From a checkpoint of a small class-conditioned image diffusion model.
Model: 4.63M parameters, 64-pixel images, arch unet, norm groupnorm, activation elu, widths [96, 96, 192].
Training: soap at rate 0.0014, 13200 steps, batches of 128.
Data: trained on capsule endoscopy frames (Kvasir-Capsule), 42238 training examples, 40.0 epochs.
Rows from block 7 of a small class-conditioned image diffusion model, named by matrix and row number. Rows with one number belong to one channel. Each number is 200 + 40 x the weight over its row's rms, rounded and kept within 0 to 999. All counts start at 0.
After each channel's rows are labels from the 100 images, of 14976 (inputs lightly noised), where the channel reaches its highest value: "top examples" is what is common among them. Only what is clearly more common there than usual is listed. The data: capsule endoscopy frames (Kvasir-Capsule).
# convs0: first 3x3 conv (model.mid.0.convs.0.weight, 192x192x3x3, each kernel summed), inputs 0-191
# convs1: second 3x3 conv (model.mid.0.convs.1.weight, 192x192x3x3, transposed, each kernel summed), outputs 0-191

convs0.154,244,220,179,228,238,194,179,204,111,222,220,121,168,182,199,184,288,202,193,243,214,107,221,232,217,141,237,187,189,218,106,209,170,215,207,244,180,207,193,168,188,149,205,171,160,177,246,325,273,211,187,195,242,147,190,211,175,199,186,210,202,181,208,205,218,233,218,207,242,152,182,188,161,203,195,205,235,235,126,190,152,215,219,250,164,228,193,247,246,254,225,144,222,220,135,267,160,232,208,248,227,187,183,143,246,205,219,204,204,263,139,220,190,187,251,222,243,264,229,236,217,241,150,321,137,176,304,311,213,152,194,191,223,260,209,160,188,205,234,174,247,234,245,212,224,241,214,193,289,194,231,246,241,148,250,204,233,168,159,246,222,151,238,245,198,182,161,223,215,217,202,170,268,235,185,154,204,192,166,198,291,236,213,154,157,198,225,270,209,119,210,194
convs1.154,193,143,265,227,205,170,261,280,225,236,231,224,168,173,180,208,129,136,166,109,242,186,149,228,208,221,247,216,231,138,251,168,249,216,197,271,224,203,241,170,219,180,157,190,192,243,64,157,222,229,169,165,207,230,225,226,178,308,198,176,167,196,244,252,216,219,245,227,147,229,135,193,148,242,234,234,123,203,242,155,195,208,205,142,207,204,203,187,238,210,205,242,235,214,241,95,231,207,163,151,154,282,173,166,283,187,246,177,235,235,140,255,222,189,178,158,172,189,198,135,212,134,191,133,232,207,168,189,182,269,257,187,165,258,213,237,166,175,187,240,169,140,236,186,230,167,244,191,197,245,218,193,186,283,229,205,179,192,215,191,204,254,131,284,188,250,195,139,206,204,225,218,158,179,245,235,244,219,215,231,187,198,193,219,112,205,152,166,195,191,157,193
top examples: finding: ileocecal valve

convs0.184,205,239,232,168,197,173,203,210,143,165,199,181,186,163,146,195,202,272,210,169,174,224,160,208,199,183,144,175,232,247,153,199,200,268,260,177,218,203,196,223,238,98,207,198,185,139,180,203,195,254,158,258,191,265,186,178,177,234,175,193,187,226,192,251,210,156,248,168,267,315,216,122,203,149,250,155,206,189,214,225,304,175,182,208,155,216,188,193,238,117,204,220,135,180,223,193,164,141,170,249,206,176,197,211,228,205,170,197,165,220,189,97,246,145,257,210,221,155,212,72,257,157,174,117,202,225,141,197,181,284,192,211,208,237,259,199,181,185,149,192,218,172,192,245,184,186,227,164,236,129,149,223,191,206,174,256,191,232,223,176,152,156,192,162,271,214,144,216,173,204,220,238,209,228,156,200,235,149,219,299,237,115,248,225,148,232,265,144,179,229,244,191
convs1.184,214,219,176,254,248,249,184,210,231,177,136,238,202,217,255,185,146,213,320,201,187,248,223,321,204,197,231,215,257,210,180,198,252,245,184,185,154,142,208,237,190,191,208,179,235,199,189,157,198,190,185,168,232,255,217,267,206,229,122,224,177,221,214,229,177,189,174,163,180,244,145,202,133,195,181,184,227,205,113,153,185,204,230,267,226,209,296,242,161,209,230,174,208,186,192,230,186,222,219,218,271,208,207,208,190,229,233,243,257,141,188,237,150,207,155,204,213,247,207,182,203,284,338,217,239,206,238,202,237,239,245,176,90,182,163,168,187,211,259,197,217,172,189,175,247,245,257,249,224,253,263,237,222,244,263,240,222,179,185,201,181,156,191,147,174,135,182,170,186,248,254,216,163,231,212,321,173,188,173,182,229,197,152,178,266,227,238,220,133,265,171,180
top examples: finding: ileocecal valve

convs0.66,85,164,212,232,240,238,144,240,212,176,237,169,207,214,195,169,216,176,189,173,166,174,179,118,194,242,191,182,194,203,204,159,214,156,238,169,201,213,219,152,137,199,195,171,190,176,198,226,211,283,178,224,186,233,165,144,200,176,215,189,179,157,173,169,185,179,166,189,83,205,219,230,158,202,204,170,245,195,225,218,244,197,255,237,323,228,189,147,228,177,232,260,162,216,159,224,189,231,234,191,184,127,232,142,277,286,207,230,224,185,213,191,307,192,186,162,259,215,209,225,233,70,197,254,160,114,218,199,201,187,185,273,197,175,218,173,274,290,273,123,246,245,169,202,224,219,210,181,182,201,164,228,193,191,151,186,247,172,105,247,197,209,241,215,231,216,234,184,152,238,232,268,237,193,176,122,211,265,232,142,193,193,222,214,188,226,281,206,223,181,178,167
convs1.66,296,212,196,163,189,153,269,163,226,187,168,209,211,186,234,130,239,205,148,183,226,185,135,205,246,292,169,265,202,201,170,184,206,143,210,196,191,153,161,192,188,223,208,220,222,128,138,248,194,196,231,164,168,169,173,152,217,195,246,251,200,94,252,244,210,233,275,244,186,236,216,172,183,194,194,248,215,223,143,148,150,135,160,148,156,199,255,172,214,147,185,164,206,192,201,223,213,182,166,193,157,174,231,237,245,222,189,236,289,295,200,323,175,209,238,222,228,225,213,203,201,210,192,121,215,145,124,259,231,241,207,200,151,292,182,199,178,164,176,262,149,200,153,155,173,223,169,151,212,200,188,127,202,230,194,129,169,225,166,111,242,250,215,231,139,253,249,137,234,219,186,183,258,149,191,176,252,166,198,182,229,180,153,178,218,210,129,187,179,206,177,172
top examples: finding: ileocecal valve

convs0.178,233,231,190,213,151,241,274,183,219,185,177,232,163,221,215,211,217,271,192,226,204,201,151,284,178,170,176,245,107,201,223,239,218,150,251,258,203,223,163,187,97,235,216,204,212,265,210,214,166,181,211,249,176,177,141,141,224,164,159,137,155,215,144,190,152,207,214,213,214,195,251,218,159,184,219,246,170,221,186,222,204,254,214,154,156,307,254,235,219,229,229,239,229,209,159,230,187,304,191,242,79,181,294,157,199,208,151,207,224,190,133,208,216,202,139,170,182,164,205,206,253,290,222,222,183,205,147,200,141,197,191,228,181,226,178,235,158,186,140,205,240,222,263,169,143,222,161,212,233,178,260,200,196,174,201,237,209,237,112,241,253,201,127,124,209,262,222,150,176,225,173,196,167,179,195,241,206,165,293,120,177,144,176,174,203,181,193,194,149,263,183,220
convs1.178,175,218,217,205,192,205,193,242,189,227,181,260,227,185,163,181,176,90,182,204,158,177,309,140,232,211,186,166,158,217,213,219,206,255,205,112,142,202,216,243,254,151,170,210,198,111,153,196,165,165,165,211,173,272,219,139,220,212,205,183,167,144,226,154,175,226,214,164,143,173,166,218,200,157,150,235,160,185,206,150,156,248,211,154,170,145,213,205,260,184,196,207,266,192,209,201,213,189,219,180,152,186,213,196,229,122,209,207,187,169,126,213,178,238,160,206,186,181,208,222,144,178,192,205,141,248,215,168,261,86,152,171,218,242,208,235,245,207,188,199,198,216,113,250,230,107,157,218,136,129,215,275,206,204,151,239,144,279,162,232,215,151,239,208,231,214,277,187,187,191,249,211,254,182,170,142,218,275,163,268,162,247,236,190,159,216,165,136,175,226,161,291
top examples: finding: pylorus

convs0.72,201,209,207,244,189,169,122,250,250,204,183,177,218,177,236,253,224,235,141,222,241,205,168,234,281,221,214,198,168,198,260,210,184,183,212,95,156,208,157,242,187,220,252,209,194,169,276,133,162,250,263,220,231,251,138,227,158,215,278,197,153,269,212,213,169,206,207,184,146,214,198,129,227,178,201,199,132,217,211,266,209,230,199,253,170,196,123,203,245,223,139,265,237,242,176,236,148,209,210,234,191,261,208,240,290,250,117,244,271,234,294,195,220,233,212,185,235,126,223,167,257,206,248,137,137,145,152,153,191,225,167,169,224,204,202,163,196,193,131,224,229,145,241,275,233,236,185,175,165,189,240,247,193,213,190,241,159,173,231,211,179,217,200,242,185,176,91,261,201,190,263,220,259,177,218,173,202,215,180,206,250,215,159,208,164,209,170,184,211,137,261,236
convs1.72,203,205,177,103,179,196,235,171,219,236,253,185,159,183,232,185,229,185,196,163,223,206,197,246,132,201,181,218,212,237,227,222,132,177,234,168,161,152,177,163,259,228,207,198,165,186,159,199,173,116,208,233,218,109,142,179,202,136,143,235,162,169,184,195,146,164,174,211,223,154,200,185,257,213,194,150,201,180,208,262,206,221,196,197,232,204,135,166,194,186,216,148,174,190,232,181,222,228,186,216,224,204,197,223,229,209,202,181,241,197,140,193,245,157,174,248,208,217,221,277,203,201,231,188,227,239,244,229,224,150,132,211,212,219,235,216,253,200,236,185,196,255,172,155,123,164,120,144,102,220,216,190,191,266,226,200,243,202,189,187,239,233,182,167,159,264,262,121,207,154,76,150,92,165,192,143,160,113,86,239,201,212,182,186,232,125,244,180,250,276,162,116
top examples: finding: pylorus

convs0.62,186,196,217,103,237,163,246,160,159,165,188,153,174,180,224,147,142,108,226,215,215,183,208,214,250,211,249,229,129,175,122,228,179,191,188,206,208,170,181,148,210,195,186,172,183,141,241,228,195,241,175,204,112,254,157,238,176,286,218,170,176,180,243,155,245,214,206,148,206,193,248,161,152,182,199,239,219,219,242,237,195,202,115,146,164,212,203,132,144,252,204,185,150,183,150,253,145,226,238,93,211,183,227,225,229,175,271,162,228,202,184,215,198,136,210,120,176,191,176,207,212,219,168,263,242,134,190,214,149,201,85,234,278,215,159,208,168,154,185,209,186,250,187,220,165,224,181,273,232,158,262,211,217,210,240,189,255,236,158,303,179,147,184,246,275,187,194,236,180,213,238,232,253,215,206,132,195,204,240,214,162,169,231,239,243,179,242,166,212,157,127,181
convs1.62,187,154,248,205,150,197,213,286,201,233,194,128,210,121,188,186,215,231,231,250,132,231,175,156,125,213,200,197,212,143,252,250,258,195,184,223,220,232,238,173,189,238,107,208,210,213,199,226,137,227,246,236,209,141,227,140,198,137,198,223,144,170,193,164,151,167,163,278,210,210,211,216,252,231,205,295,245,240,120,203,224,212,220,244,209,202,76,181,285,183,190,211,176,198,244,193,245,193,210,239,305,148,236,184,239,196,114,159,230,166,219,218,208,173,242,157,205,294,268,226,182,196,174,165,239,173,176,250,176,252,194,222,119,136,193,215,229,215,119,193,108,152,195,188,233,186,147,208,213,200,221,175,216,150,158,184,191,196,276,118,202,263,231,183,201,215,183,149,235,216,134,203,170,229,195,212,202,169,241,248,206,229,197,149,163,192,191,238,194,213,239,203
top examples: finding: pylorus

convs0.156,193,167,200,168,282,193,248,171,230,219,243,123,227,210,318,227,204,155,122,173,223,197,199,249,229,155,208,162,225,182,214,159,132,184,204,303,158,170,218,201,245,240,262,237,190,206,259,195,209,303,181,272,200,173,301,127,193,269,218,155,202,82,202,111,215,209,177,193,203,249,161,192,164,210,300,128,240,252,217,146,112,234,175,136,152,158,217,210,232,206,221,225,142,154,274,183,203,220,199,203,175,199,215,139,249,216,230,216,133,215,177,153,228,231,271,225,219,266,233,157,198,231,156,147,214,200,238,212,217,174,167,199,240,191,243,208,222,218,156,188,222,189,219,149,205,230,231,187,203,169,251,171,203,251,203,268,171,175,160,160,209,188,168,219,256,134,192,219,222,218,158,201,190,253,227,255,215,202,221,212,130,177,198,187,224,189,239,227,178,176,196,221
convs1.156,185,192,207,211,122,218,156,192,214,235,105,229,154,145,163,185,214,142,257,301,181,138,239,135,126,218,163,246,180,200,215,237,258,191,186,143,168,244,202,142,205,182,178,200,213,176,162,183,195,162,165,236,247,250,168,231,296,250,166,204,232,158,190,249,247,197,146,138,227,176,142,195,164,201,173,176,203,206,217,297,249,190,227,199,180,200,242,207,210,227,234,179,191,251,191,161,115,237,236,193,185,241,147,230,245,259,281,212,220,180,229,126,176,138,210,151,193,160,184,182,120,274,159,249,124,223,288,155,175,222,207,200,140,155,258,146,233,192,193,190,212,186,165,235,233,131,184,282,258,172,200,187,174,223,238,145,207,199,174,138,262,190,209,176,188,204,218,232,273,196,187,218,195,207,138,145,234,167,214,245,185,179,181,187,219,244,200,223,137,170,193,124
top examples: finding: ileocecal valve; finding: pylorus

convs0.103,211,156,234,166,239,147,223,173,203,286,230,243,169,218,184,199,271,197,198,213,265,158,173,180,267,99,131,223,205,215,187,178,181,211,191,167,161,186,203,189,206,183,211,162,194,298,184,236,179,180,229,208,150,131,259,190,274,151,189,258,194,116,205,206,112,169,130,188,237,211,223,157,192,221,208,234,206,221,240,159,211,192,235,212,228,253,250,282,289,165,217,190,262,231,148,235,185,199,162,185,122,233,241,163,182,133,220,223,178,148,198,164,230,110,152,179,146,231,197,180,123,146,191,216,181,216,211,292,197,240,217,182,122,171,235,195,264,194,258,148,138,226,249,193,183,190,191,164,208,303,197,212,168,163,228,206,194,281,192,142,175,271,212,178,197,141,187,237,193,212,204,126,208,169,214,243,133,208,178,181,190,243,244,206,183,202,170,205,195,216,202,290
convs1.103,246,207,194,206,246,251,129,206,223,195,137,231,204,131,241,252,144,249,210,206,191,232,243,233,219,231,179,243,173,153,248,188,243,272,249,204,287,245,178,191,212,200,175,267,193,189,201,131,193,225,168,255,186,257,180,141,250,264,269,175,171,116,250,217,253,239,214,216,222,239,250,205,215,217,196,134,186,101,131,101,146,221,165,169,214,167,215,170,150,170,221,222,261,228,266,268,219,179,238,240,184,219,168,204,164,206,227,137,225,224,174,277,248,205,165,265,155,273,250,196,273,187,147,232,209,165,153,213,204,175,210,162,255,229,221,241,178,190,171,193,230,229,157,184,196,113,214,192,199,162,201,165,189,174,149,243,171,248,174,286,247,194,192,247,177,236,152,252,232,228,209,175,259,216,277,194,246,151,206,220,215,200,179,201,228,173,208,153,157,216,253,132
top examples: finding: pylorus

convs0.115,228,210,167,184,251,207,253,164,246,142,149,145,214,159,122,212,174,173,233,215,220,199,182,188,188,222,234,155,183,125,244,221,232,230,232,280,267,206,250,252,184,117,198,174,172,192,200,106,246,208,240,209,234,115,218,180,297,232,176,191,152,279,272,180,175,181,131,170,233,249,158,203,159,176,168,223,189,173,169,132,200,136,172,236,192,185,188,133,230,218,198,159,175,136,263,231,237,129,194,192,241,283,147,179,184,236,211,173,218,246,137,187,197,230,226,173,250,192,213,200,271,177,190,213,219,208,319,218,151,212,231,208,151,203,271,218,234,277,258,195,175,193,233,255,130,190,203,215,165,170,208,184,253,186,223,189,220,226,212,229,173,169,188,180,254,199,192,187,219,163,133,254,160,248,162,228,205,169,218,284,217,163,141,194,197,169,196,232,256,128,173,262
convs1.115,202,148,177,208,191,174,210,172,243,218,214,202,189,201,255,145,188,169,232,187,237,248,189,261,147,266,253,187,192,138,120,184,279,199,178,254,193,151,213,232,132,183,160,237,208,129,151,206,146,220,147,274,200,272,266,176,263,290,225,216,199,227,219,235,208,236,163,168,203,157,245,253,174,135,243,169,268,231,216,134,191,167,203,167,207,219,163,143,135,243,166,168,214,183,158,120,179,161,126,196,196,234,221,187,246,162,220,241,174,156,176,201,183,183,171,182,193,235,212,215,153,111,156,205,205,159,225,241,111,171,163,235,227,160,125,175,205,165,125,249,198,191,194,118,291,234,217,178,212,204,237,235,218,287,255,251,229,161,261,131,189,177,194,200,204,201,212,233,199,181,183,216,139,191,149,148,186,258,220,182,195,171,249,248,148,247,191,250,193,248,236,230
top examples: finding: ileocecal valve

convs0.22,194,221,167,235,264,185,126,247,217,198,114,245,179,157,165,193,204,225,188,182,159,240,147,232,173,216,153,128,225,206,198,187,167,205,134,168,147,183,169,190,239,200,128,221,173,254,281,178,236,238,185,215,193,263,170,230,256,166,253,173,194,157,195,102,252,286,198,176,250,247,169,193,219,256,238,161,189,216,272,183,168,204,188,107,143,175,194,130,163,178,178,245,149,262,185,247,201,269,205,281,225,226,215,175,259,258,174,122,201,158,158,143,269,214,227,201,256,232,169,188,189,181,209,200,141,168,280,196,179,173,153,141,177,156,208,238,170,198,173,243,150,215,194,213,161,177,159,198,201,198,234,177,262,181,208,195,162,242,202,168,165,173,197,134,214,221,199,178,208,219,145,268,218,171,189,286,277,179,162,208,208,180,260,193,124,118,137,228,176,186,234,165
convs1.22,167,176,238,175,69,178,169,205,247,178,221,239,186,272,133,242,201,259,180,229,161,207,156,202,141,239,246,237,182,196,184,158,231,205,200,209,228,221,107,179,173,252,189,229,205,255,228,192,135,157,270,190,167,195,194,215,284,226,198,220,211,219,193,204,173,173,239,156,135,126,128,141,169,211,252,186,213,190,117,215,203,157,184,181,195,179,204,174,193,157,181,176,210,224,195,173,223,222,235,147,200,226,125,198,198,128,193,89,234,191,206,119,205,232,229,228,127,197,220,259,245,229,235,226,164,185,234,199,218,217,195,136,226,295,127,278,170,242,204,148,213,193,143,165,247,192,278,230,192,201,106,208,180,244,238,209,220,172,130,149,221,175,225,155,214,241,146,222,186,232,210,253,232,166,243,131,203,208,231,228,184,203,134,191,208,288,249,136,171,202,201,192
top examples: finding: ileocecal valve

convs0.169,268,201,217,272,199,276,226,234,143,216,101,205,250,173,148,215,198,173,156,189,219,206,220,154,211,92,230,186,197,274,130,168,189,87,204,201,128,226,123,201,210,181,251,215,203,199,226,161,169,195,217,213,180,157,184,151,263,200,252,184,187,200,160,218,148,183,274,130,257,256,109,219,285,290,245,213,201,247,174,278,181,171,206,181,143,216,180,207,281,222,186,211,247,155,222,227,226,162,239,212,128,202,173,210,233,177,200,199,204,190,225,229,144,216,198,131,192,167,187,198,186,178,227,239,276,192,213,158,176,191,197,216,223,203,155,206,224,153,217,230,221,264,178,219,272,237,188,170,237,200,226,253,163,139,257,103,162,211,178,209,241,225,171,262,188,189,121,236,196,154,199,279,203,165,167,136,210,161,214,152,179,236,218,168,228,215,218,194,251,167,207,167
convs1.169,203,178,195,238,159,147,278,208,249,195,194,148,175,222,159,204,142,149,198,174,236,225,187,178,227,183,187,181,204,194,145,202,180,174,226,200,281,239,210,240,188,230,163,191,279,231,143,284,183,249,186,273,159,170,181,198,178,181,189,192,155,126,115,154,179,198,159,209,223,167,158,207,254,166,140,149,154,235,145,184,186,154,180,152,176,222,292,140,139,203,195,235,206,211,177,150,247,215,170,216,266,127,202,279,205,132,157,168,204,184,156,244,219,209,205,228,165,221,247,208,212,248,183,180,155,203,212,200,143,161,151,252,151,277,187,176,181,156,242,193,150,247,190,181,108,127,227,248,170,159,230,206,223,234,207,237,183,160,264,250,203,282,178,239,209,197,271,168,189,220,132,155,140,204,203,172,253,171,168,322,201,132,208,199,169,162,244,201,148,144,217,227
top examples: finding: foreign body

convs0.73,181,265,226,205,221,267,175,177,216,201,178,250,229,218,264,236,164,199,153,146,147,210,270,268,169,215,176,172,109,245,181,204,157,146,243,153,145,164,185,170,225,201,177,195,211,223,265,190,201,192,158,203,168,259,211,209,238,152,172,199,180,224,221,250,269,188,174,149,234,306,180,171,199,196,219,200,150,155,176,170,180,209,195,146,174,224,236,195,190,202,162,209,159,198,155,169,225,252,255,247,216,115,193,194,215,271,182,224,235,239,177,169,214,219,110,179,251,213,255,149,171,225,116,167,250,234,274,52,208,230,244,253,244,234,173,248,237,193,210,227,250,168,245,223,211,288,184,195,194,165,255,240,225,218,189,227,229,246,195,236,246,273,229,230,206,234,238,209,218,177,203,166,137,158,214,188,194,168,296,232,268,166,173,230,221,209,172,196,224,210,302,158
convs1.73,149,188,192,213,257,221,196,234,98,202,172,148,171,180,182,161,244,204,229,279,242,205,236,256,228,209,236,206,118,219,174,198,249,240,205,166,228,221,164,208,200,209,159,205,198,194,133,247,261,176,170,211,210,158,292,237,183,235,233,211,206,196,196,131,176,209,221,122,99,191,155,192,232,269,191,254,216,183,215,205,164,208,260,246,250,188,164,287,218,199,244,264,195,104,179,176,158,162,151,163,158,237,267,194,235,174,206,204,183,180,243,156,219,226,221,183,183,243,130,214,207,226,224,155,175,185,220,326,244,240,184,170,254,111,198,280,197,193,222,157,187,205,241,237,207,251,138,199,242,223,179,137,223,215,212,198,195,154,133,137,116,175,182,266,172,218,259,206,202,222,252,214,233,183,144,193,185,178,171,299,198,190,193,208,151,226,138,177,203,145,160,226
top examples: finding: ileocecal valve

convs0.4,201,274,176,244,220,186,156,220,265,155,153,129,172,224,237,212,142,161,206,239,145,238,182,205,175,212,241,204,247,164,194,160,155,223,190,205,187,160,278,191,232,202,127,191,223,157,135,255,157,233,182,199,253,185,154,207,213,236,104,178,208,155,285,243,263,128,141,189,192,229,197,156,227,173,250,216,207,241,190,177,170,182,173,207,167,163,237,238,207,151,190,269,250,244,173,233,150,211,205,131,240,245,175,95,105,245,227,199,230,183,219,195,278,244,213,258,215,280,162,171,210,156,208,249,235,168,186,242,213,219,133,168,229,173,163,203,179,224,163,124,153,218,131,185,168,159,218,194,181,184,228,254,192,219,165,231,211,210,243,212,204,186,230,142,204,179,322,237,213,222,131,186,207,253,219,148,176,297,208,219,147,197,223,209,138,170,175,253,156,244,199,200
convs1.4,215,198,173,162,159,188,165,197,210,230,226,179,265,195,341,226,214,235,244,155,241,223,193,231,275,217,230,169,199,179,199,238,200,220,243,159,251,237,227,79,188,158,260,237,246,264,212,159,234,234,209,162,213,113,227,127,217,242,217,188,168,175,162,232,225,263,168,147,170,206,154,205,190,171,227,164,175,134,158,187,237,235,160,251,142,221,122,178,206,150,205,169,227,172,155,161,191,229,191,226,193,194,228,200,222,230,255,224,231,248,186,135,159,279,203,208,215,198,225,207,216,158,274,148,284,160,185,180,184,243,208,236,198,216,240,260,105,178,140,260,187,118,224,214,197,161,220,267,194,188,184,188,210,190,221,293,209,273,267,142,178,215,215,181,210,190,162,171,257,175,262,230,185,212,215,244,187,133,246,211,220,249,192,178,244,255,193,201,189,245,212,109
top examples: finding: ileocecal valve

convs0.19,164,176,214,203,172,232,214,211,290,302,220,204,228,183,173,173,175,114,235,228,191,187,183,213,266,196,192,189,202,204,205,161,228,192,213,253,187,197,201,121,208,174,173,156,237,261,149,252,155,182,175,163,201,243,120,225,171,245,180,236,199,201,161,199,164,231,216,204,211,282,201,237,191,239,212,242,227,278,184,220,170,171,158,174,168,191,280,260,163,188,168,193,149,217,175,198,189,192,191,207,231,209,173,169,214,252,217,120,245,245,209,237,219,239,219,148,192,227,232,159,214,145,33,315,246,210,170,230,170,223,252,199,165,198,174,149,227,233,154,172,264,252,150,212,129,250,232,217,230,209,228,186,271,244,208,286,154,182,254,195,139,192,292,186,216,189,184,172,146,176,145,235,220,220,228,290,186,176,274,251,209,187,150,203,180,163,227,175,240,241,187,198
convs1.19,239,218,174,205,206,235,163,141,186,101,226,212,192,220,212,231,244,227,163,224,193,241,145,121,146,240,157,223,168,229,161,255,152,185,220,139,163,264,235,187,194,188,133,166,219,188,183,160,233,301,148,236,192,228,294,207,268,248,258,162,204,237,160,211,206,201,198,175,219,157,134,201,189,193,231,136,144,238,163,154,223,159,202,212,248,197,153,153,134,182,180,262,146,173,185,163,220,250,186,204,153,170,206,172,293,152,144,178,178,274,221,229,157,213,206,235,206,237,235,282,248,203,224,167,207,230,259,207,234,329,203,200,173,240,242,210,256,229,175,159,197,147,245,153,193,179,206,132,173,223,257,243,204,153,215,194,218,260,164,198,179,243,195,189,187,143,235,118,211,173,197,241,218,186,202,277,161,151,184,154,244,146,144,161,195,215,159,247,220,230,177,148
top examples: finding: ileocecal valve