A small class-conditioned image diffusion model, trained from scratch: widths [96, 96, 192].
Rows from block 3 of a small class-conditioned image diffusion model, named by matrix and row number. Rows with one number belong to one channel. Each number is 500 + 25 x the weight over its row's rms, rounded and kept within 0 to 999. All counts start at 0. Numbers have three digits each. After the name is the row's rms in percent of the matrix's.
Before each channel's rows are labels from the 100 images, of 14976 (inputs lightly noised), where the channel reaches its highest value: "place" is the part of the image that holds the peak. Only what is clearly more common there than usual is listed. The data: capsule endoscopy frames (Kvasir-Capsule).
# convs0: first 3x3 conv (model.enc.1.0.convs.0.weight, 96x96x3x3, each kernel summed), inputs 0-95
# convs1: second 3x3 conv (model.enc.1.0.convs.1.weight, 96x96x3x3, transposed, each kernel summed), outputs 0-95

place: bottom left
convs0.24 102:480500531521508496474519502528491477477518477529488482466519515460515491490517506535488485489541464518490460472539535514492497484470481508531513464511514518505454483445488464489517489511520462473482525537490524497499505553513516485528499513465518496509501411499472545500506488502509549535
convs1.24 099:487506486484494498479509496465535507527477497492537495483511455511500470492485430500509484436464520491487520559493488502524491513546513489504501507479497467488501472487533569523504535506481539530510525513504524521506484470514484501491547508464469471490475518496528505496518499480558446493

place: bottom left
convs0.6 082:456504508534523545505474471499480523522514524464493492476485557515472503495473496474518496456461465523486510470519472523500482432489489491489477517499501462535546518503521465527495519515482477496487518484498506502516509440519516511475479483469488423513468503499532516498510460523482501500
convs1.6 089:519506486519466515488493547475496481460468493499495495507486465519519496466483514516513521507505557489488482509485508473480479488516538556447513468518523540520473511493488490446476502509523516522528448535562460472472510493555466483481525506510492509493509483500458531502493540477491503489

place: bottom left
convs0.39 109:496458459475472474496505500477481502489491513500501565518505514525520534507484502489490505511492498515512462481515528492484508496543502505467537483502519494491527480496474531500494503500498480487523479504490487488461489486453519476520503528506508507486511622466498466499476494494506478582
convs1.39 146:487500533497467462523524517477513504452515478493535497500513470501516476518460527509491510509513516487481530412514498497488521450466536510439506497483536485513474496493517501467522512509483511512509473458487510510513561502524448527487497488550517449496503495489488496490510503528522487459

place: bottom right
convs0.18 103:533439517521485471502489508535545547504507539492494531477472497447499522553493453484527490505527513493526535484480487475478463515496536538443501475524529516477518481526507483493511500501485495463448487459491526476514493522493508456477542488503516502493491481476462527485497526491496498497
convs1.18 079:485546499485491561449539469470485502477506474499487462518527469510495465518518520511491476480480509492500462548522498498535510528491538497523538512453471502551498505507547519523497505499513467512540476535478443503478500437500495518513505518497507534509503501492508492494469458512520526510

place: bottom left
convs0.26 112:475491463521487526540546505502468537478437504542519521520464498512509504479512437490492475484513511549523513491451503490490498514484512503463438490510483502502443480507499496500502518490452484523490514478518480488492505487515486484480515524533543464512505492494486488544498555504548491527
convs1.26 101:520530521519529489510477548529467473511520499471478480494525513495479523468484480547475535486512505521485501461500497486501470520524539539517525539465483529549497549491539527483499475518522528494499522522501522473489507535510546506493469451440469494475512505490490459482487468500537514500

place: bottom left
convs0.48 097:479518523496533494504513498478502519504518519519495522498462471517489488464522533483533484515480486486557466519504548512524519512480489520523491468495459488514465479507482478511511490499499505498496494511521503456469494477492491522492472476515512490547528496603512477468461463496467563465
convs1.48 104:493513504492497465523479495517505479508485505495500472512528521522495487511504457497480500506510542491468522493535479450535469486484509498449515527511489523491534516464514534483475541481507504504496496535486496558491477517514496518508531505506521451431537511428523465512536533511537521536

place: bottom left
convs0.72 099:535470475485488467502499461501507559536469505473496528536500549478528488450521494489490502528486496510527474485476506480493532478499479478458461479506529512528497480530467504460499496482529512473528494492475499563539481553504538498489494472535543466496488513502475505514505487451487497493
convs1.72 085:501513506462517497546547517516465469456529491498479479453486480502465474521487497497523526438488525463454479553513498497477501513539467507522538441485469510484489493489524513506495503529480519513493525485512515504482519492471467485501469527484500514484499492498541457504494471566479507497

place: bottom right
convs0.78 095:475474525509483472496503529479478488497440469428514508491467504451522516478534516495460506519517500464509477512490440533510522499499493494509513549471507490478545489513510507468528482466496520499556490520494542474488523511496508495532487485499522487511493473526506488461497517505426518494
convs1.78 108:516515513491507526497514510507506495467514499564465502462503519518454501510488564474521525522503516493514511502503503455518509462500465528505504447522472517514419509535481548524457501520502476539506510498521492509518508521496519503521524500525483494478478470491504529485507504498566539465

place: bottom left
convs0.30 110:489500509483483472525512512471501498467511481476501492494528509516523477513491482520461505479463517482450539507530475495487464528523508497476508440502482500497486509469518519517541497474600524533521455476486507504509495483487519499520528478504473540466509526486485478475532495527488564517
convs1.30 107:512504491494512518515533480496489540504494508504520521513465530495490535502527465492526480517519482515517471493478465546441532460476509530539473507509484482481502490518496504520503470544413483492485518480517496495526507495528462495536497522492521448527509462488532526518478501505493428497

place: bottom right; top left
convs0.61 088:513481487508488544566547530495506502470509491528511532503486489479498527479476468520498492508499516534494472564488460451513453489528489473435455485478497472499509507472504482485510512475497530489496472497509494525513463518510508499501506535521513520547506479498501552541504482543523521526
convs1.61 097:480541484506496505460443488473470521529534481480492510482516477499503494490509471503495480503501498466484522513540504553526521519477520523503524515531471525507507480473476530482442505493505491532504489501522486508467496486514459522488483520520552459446509514457483491499549533455534508449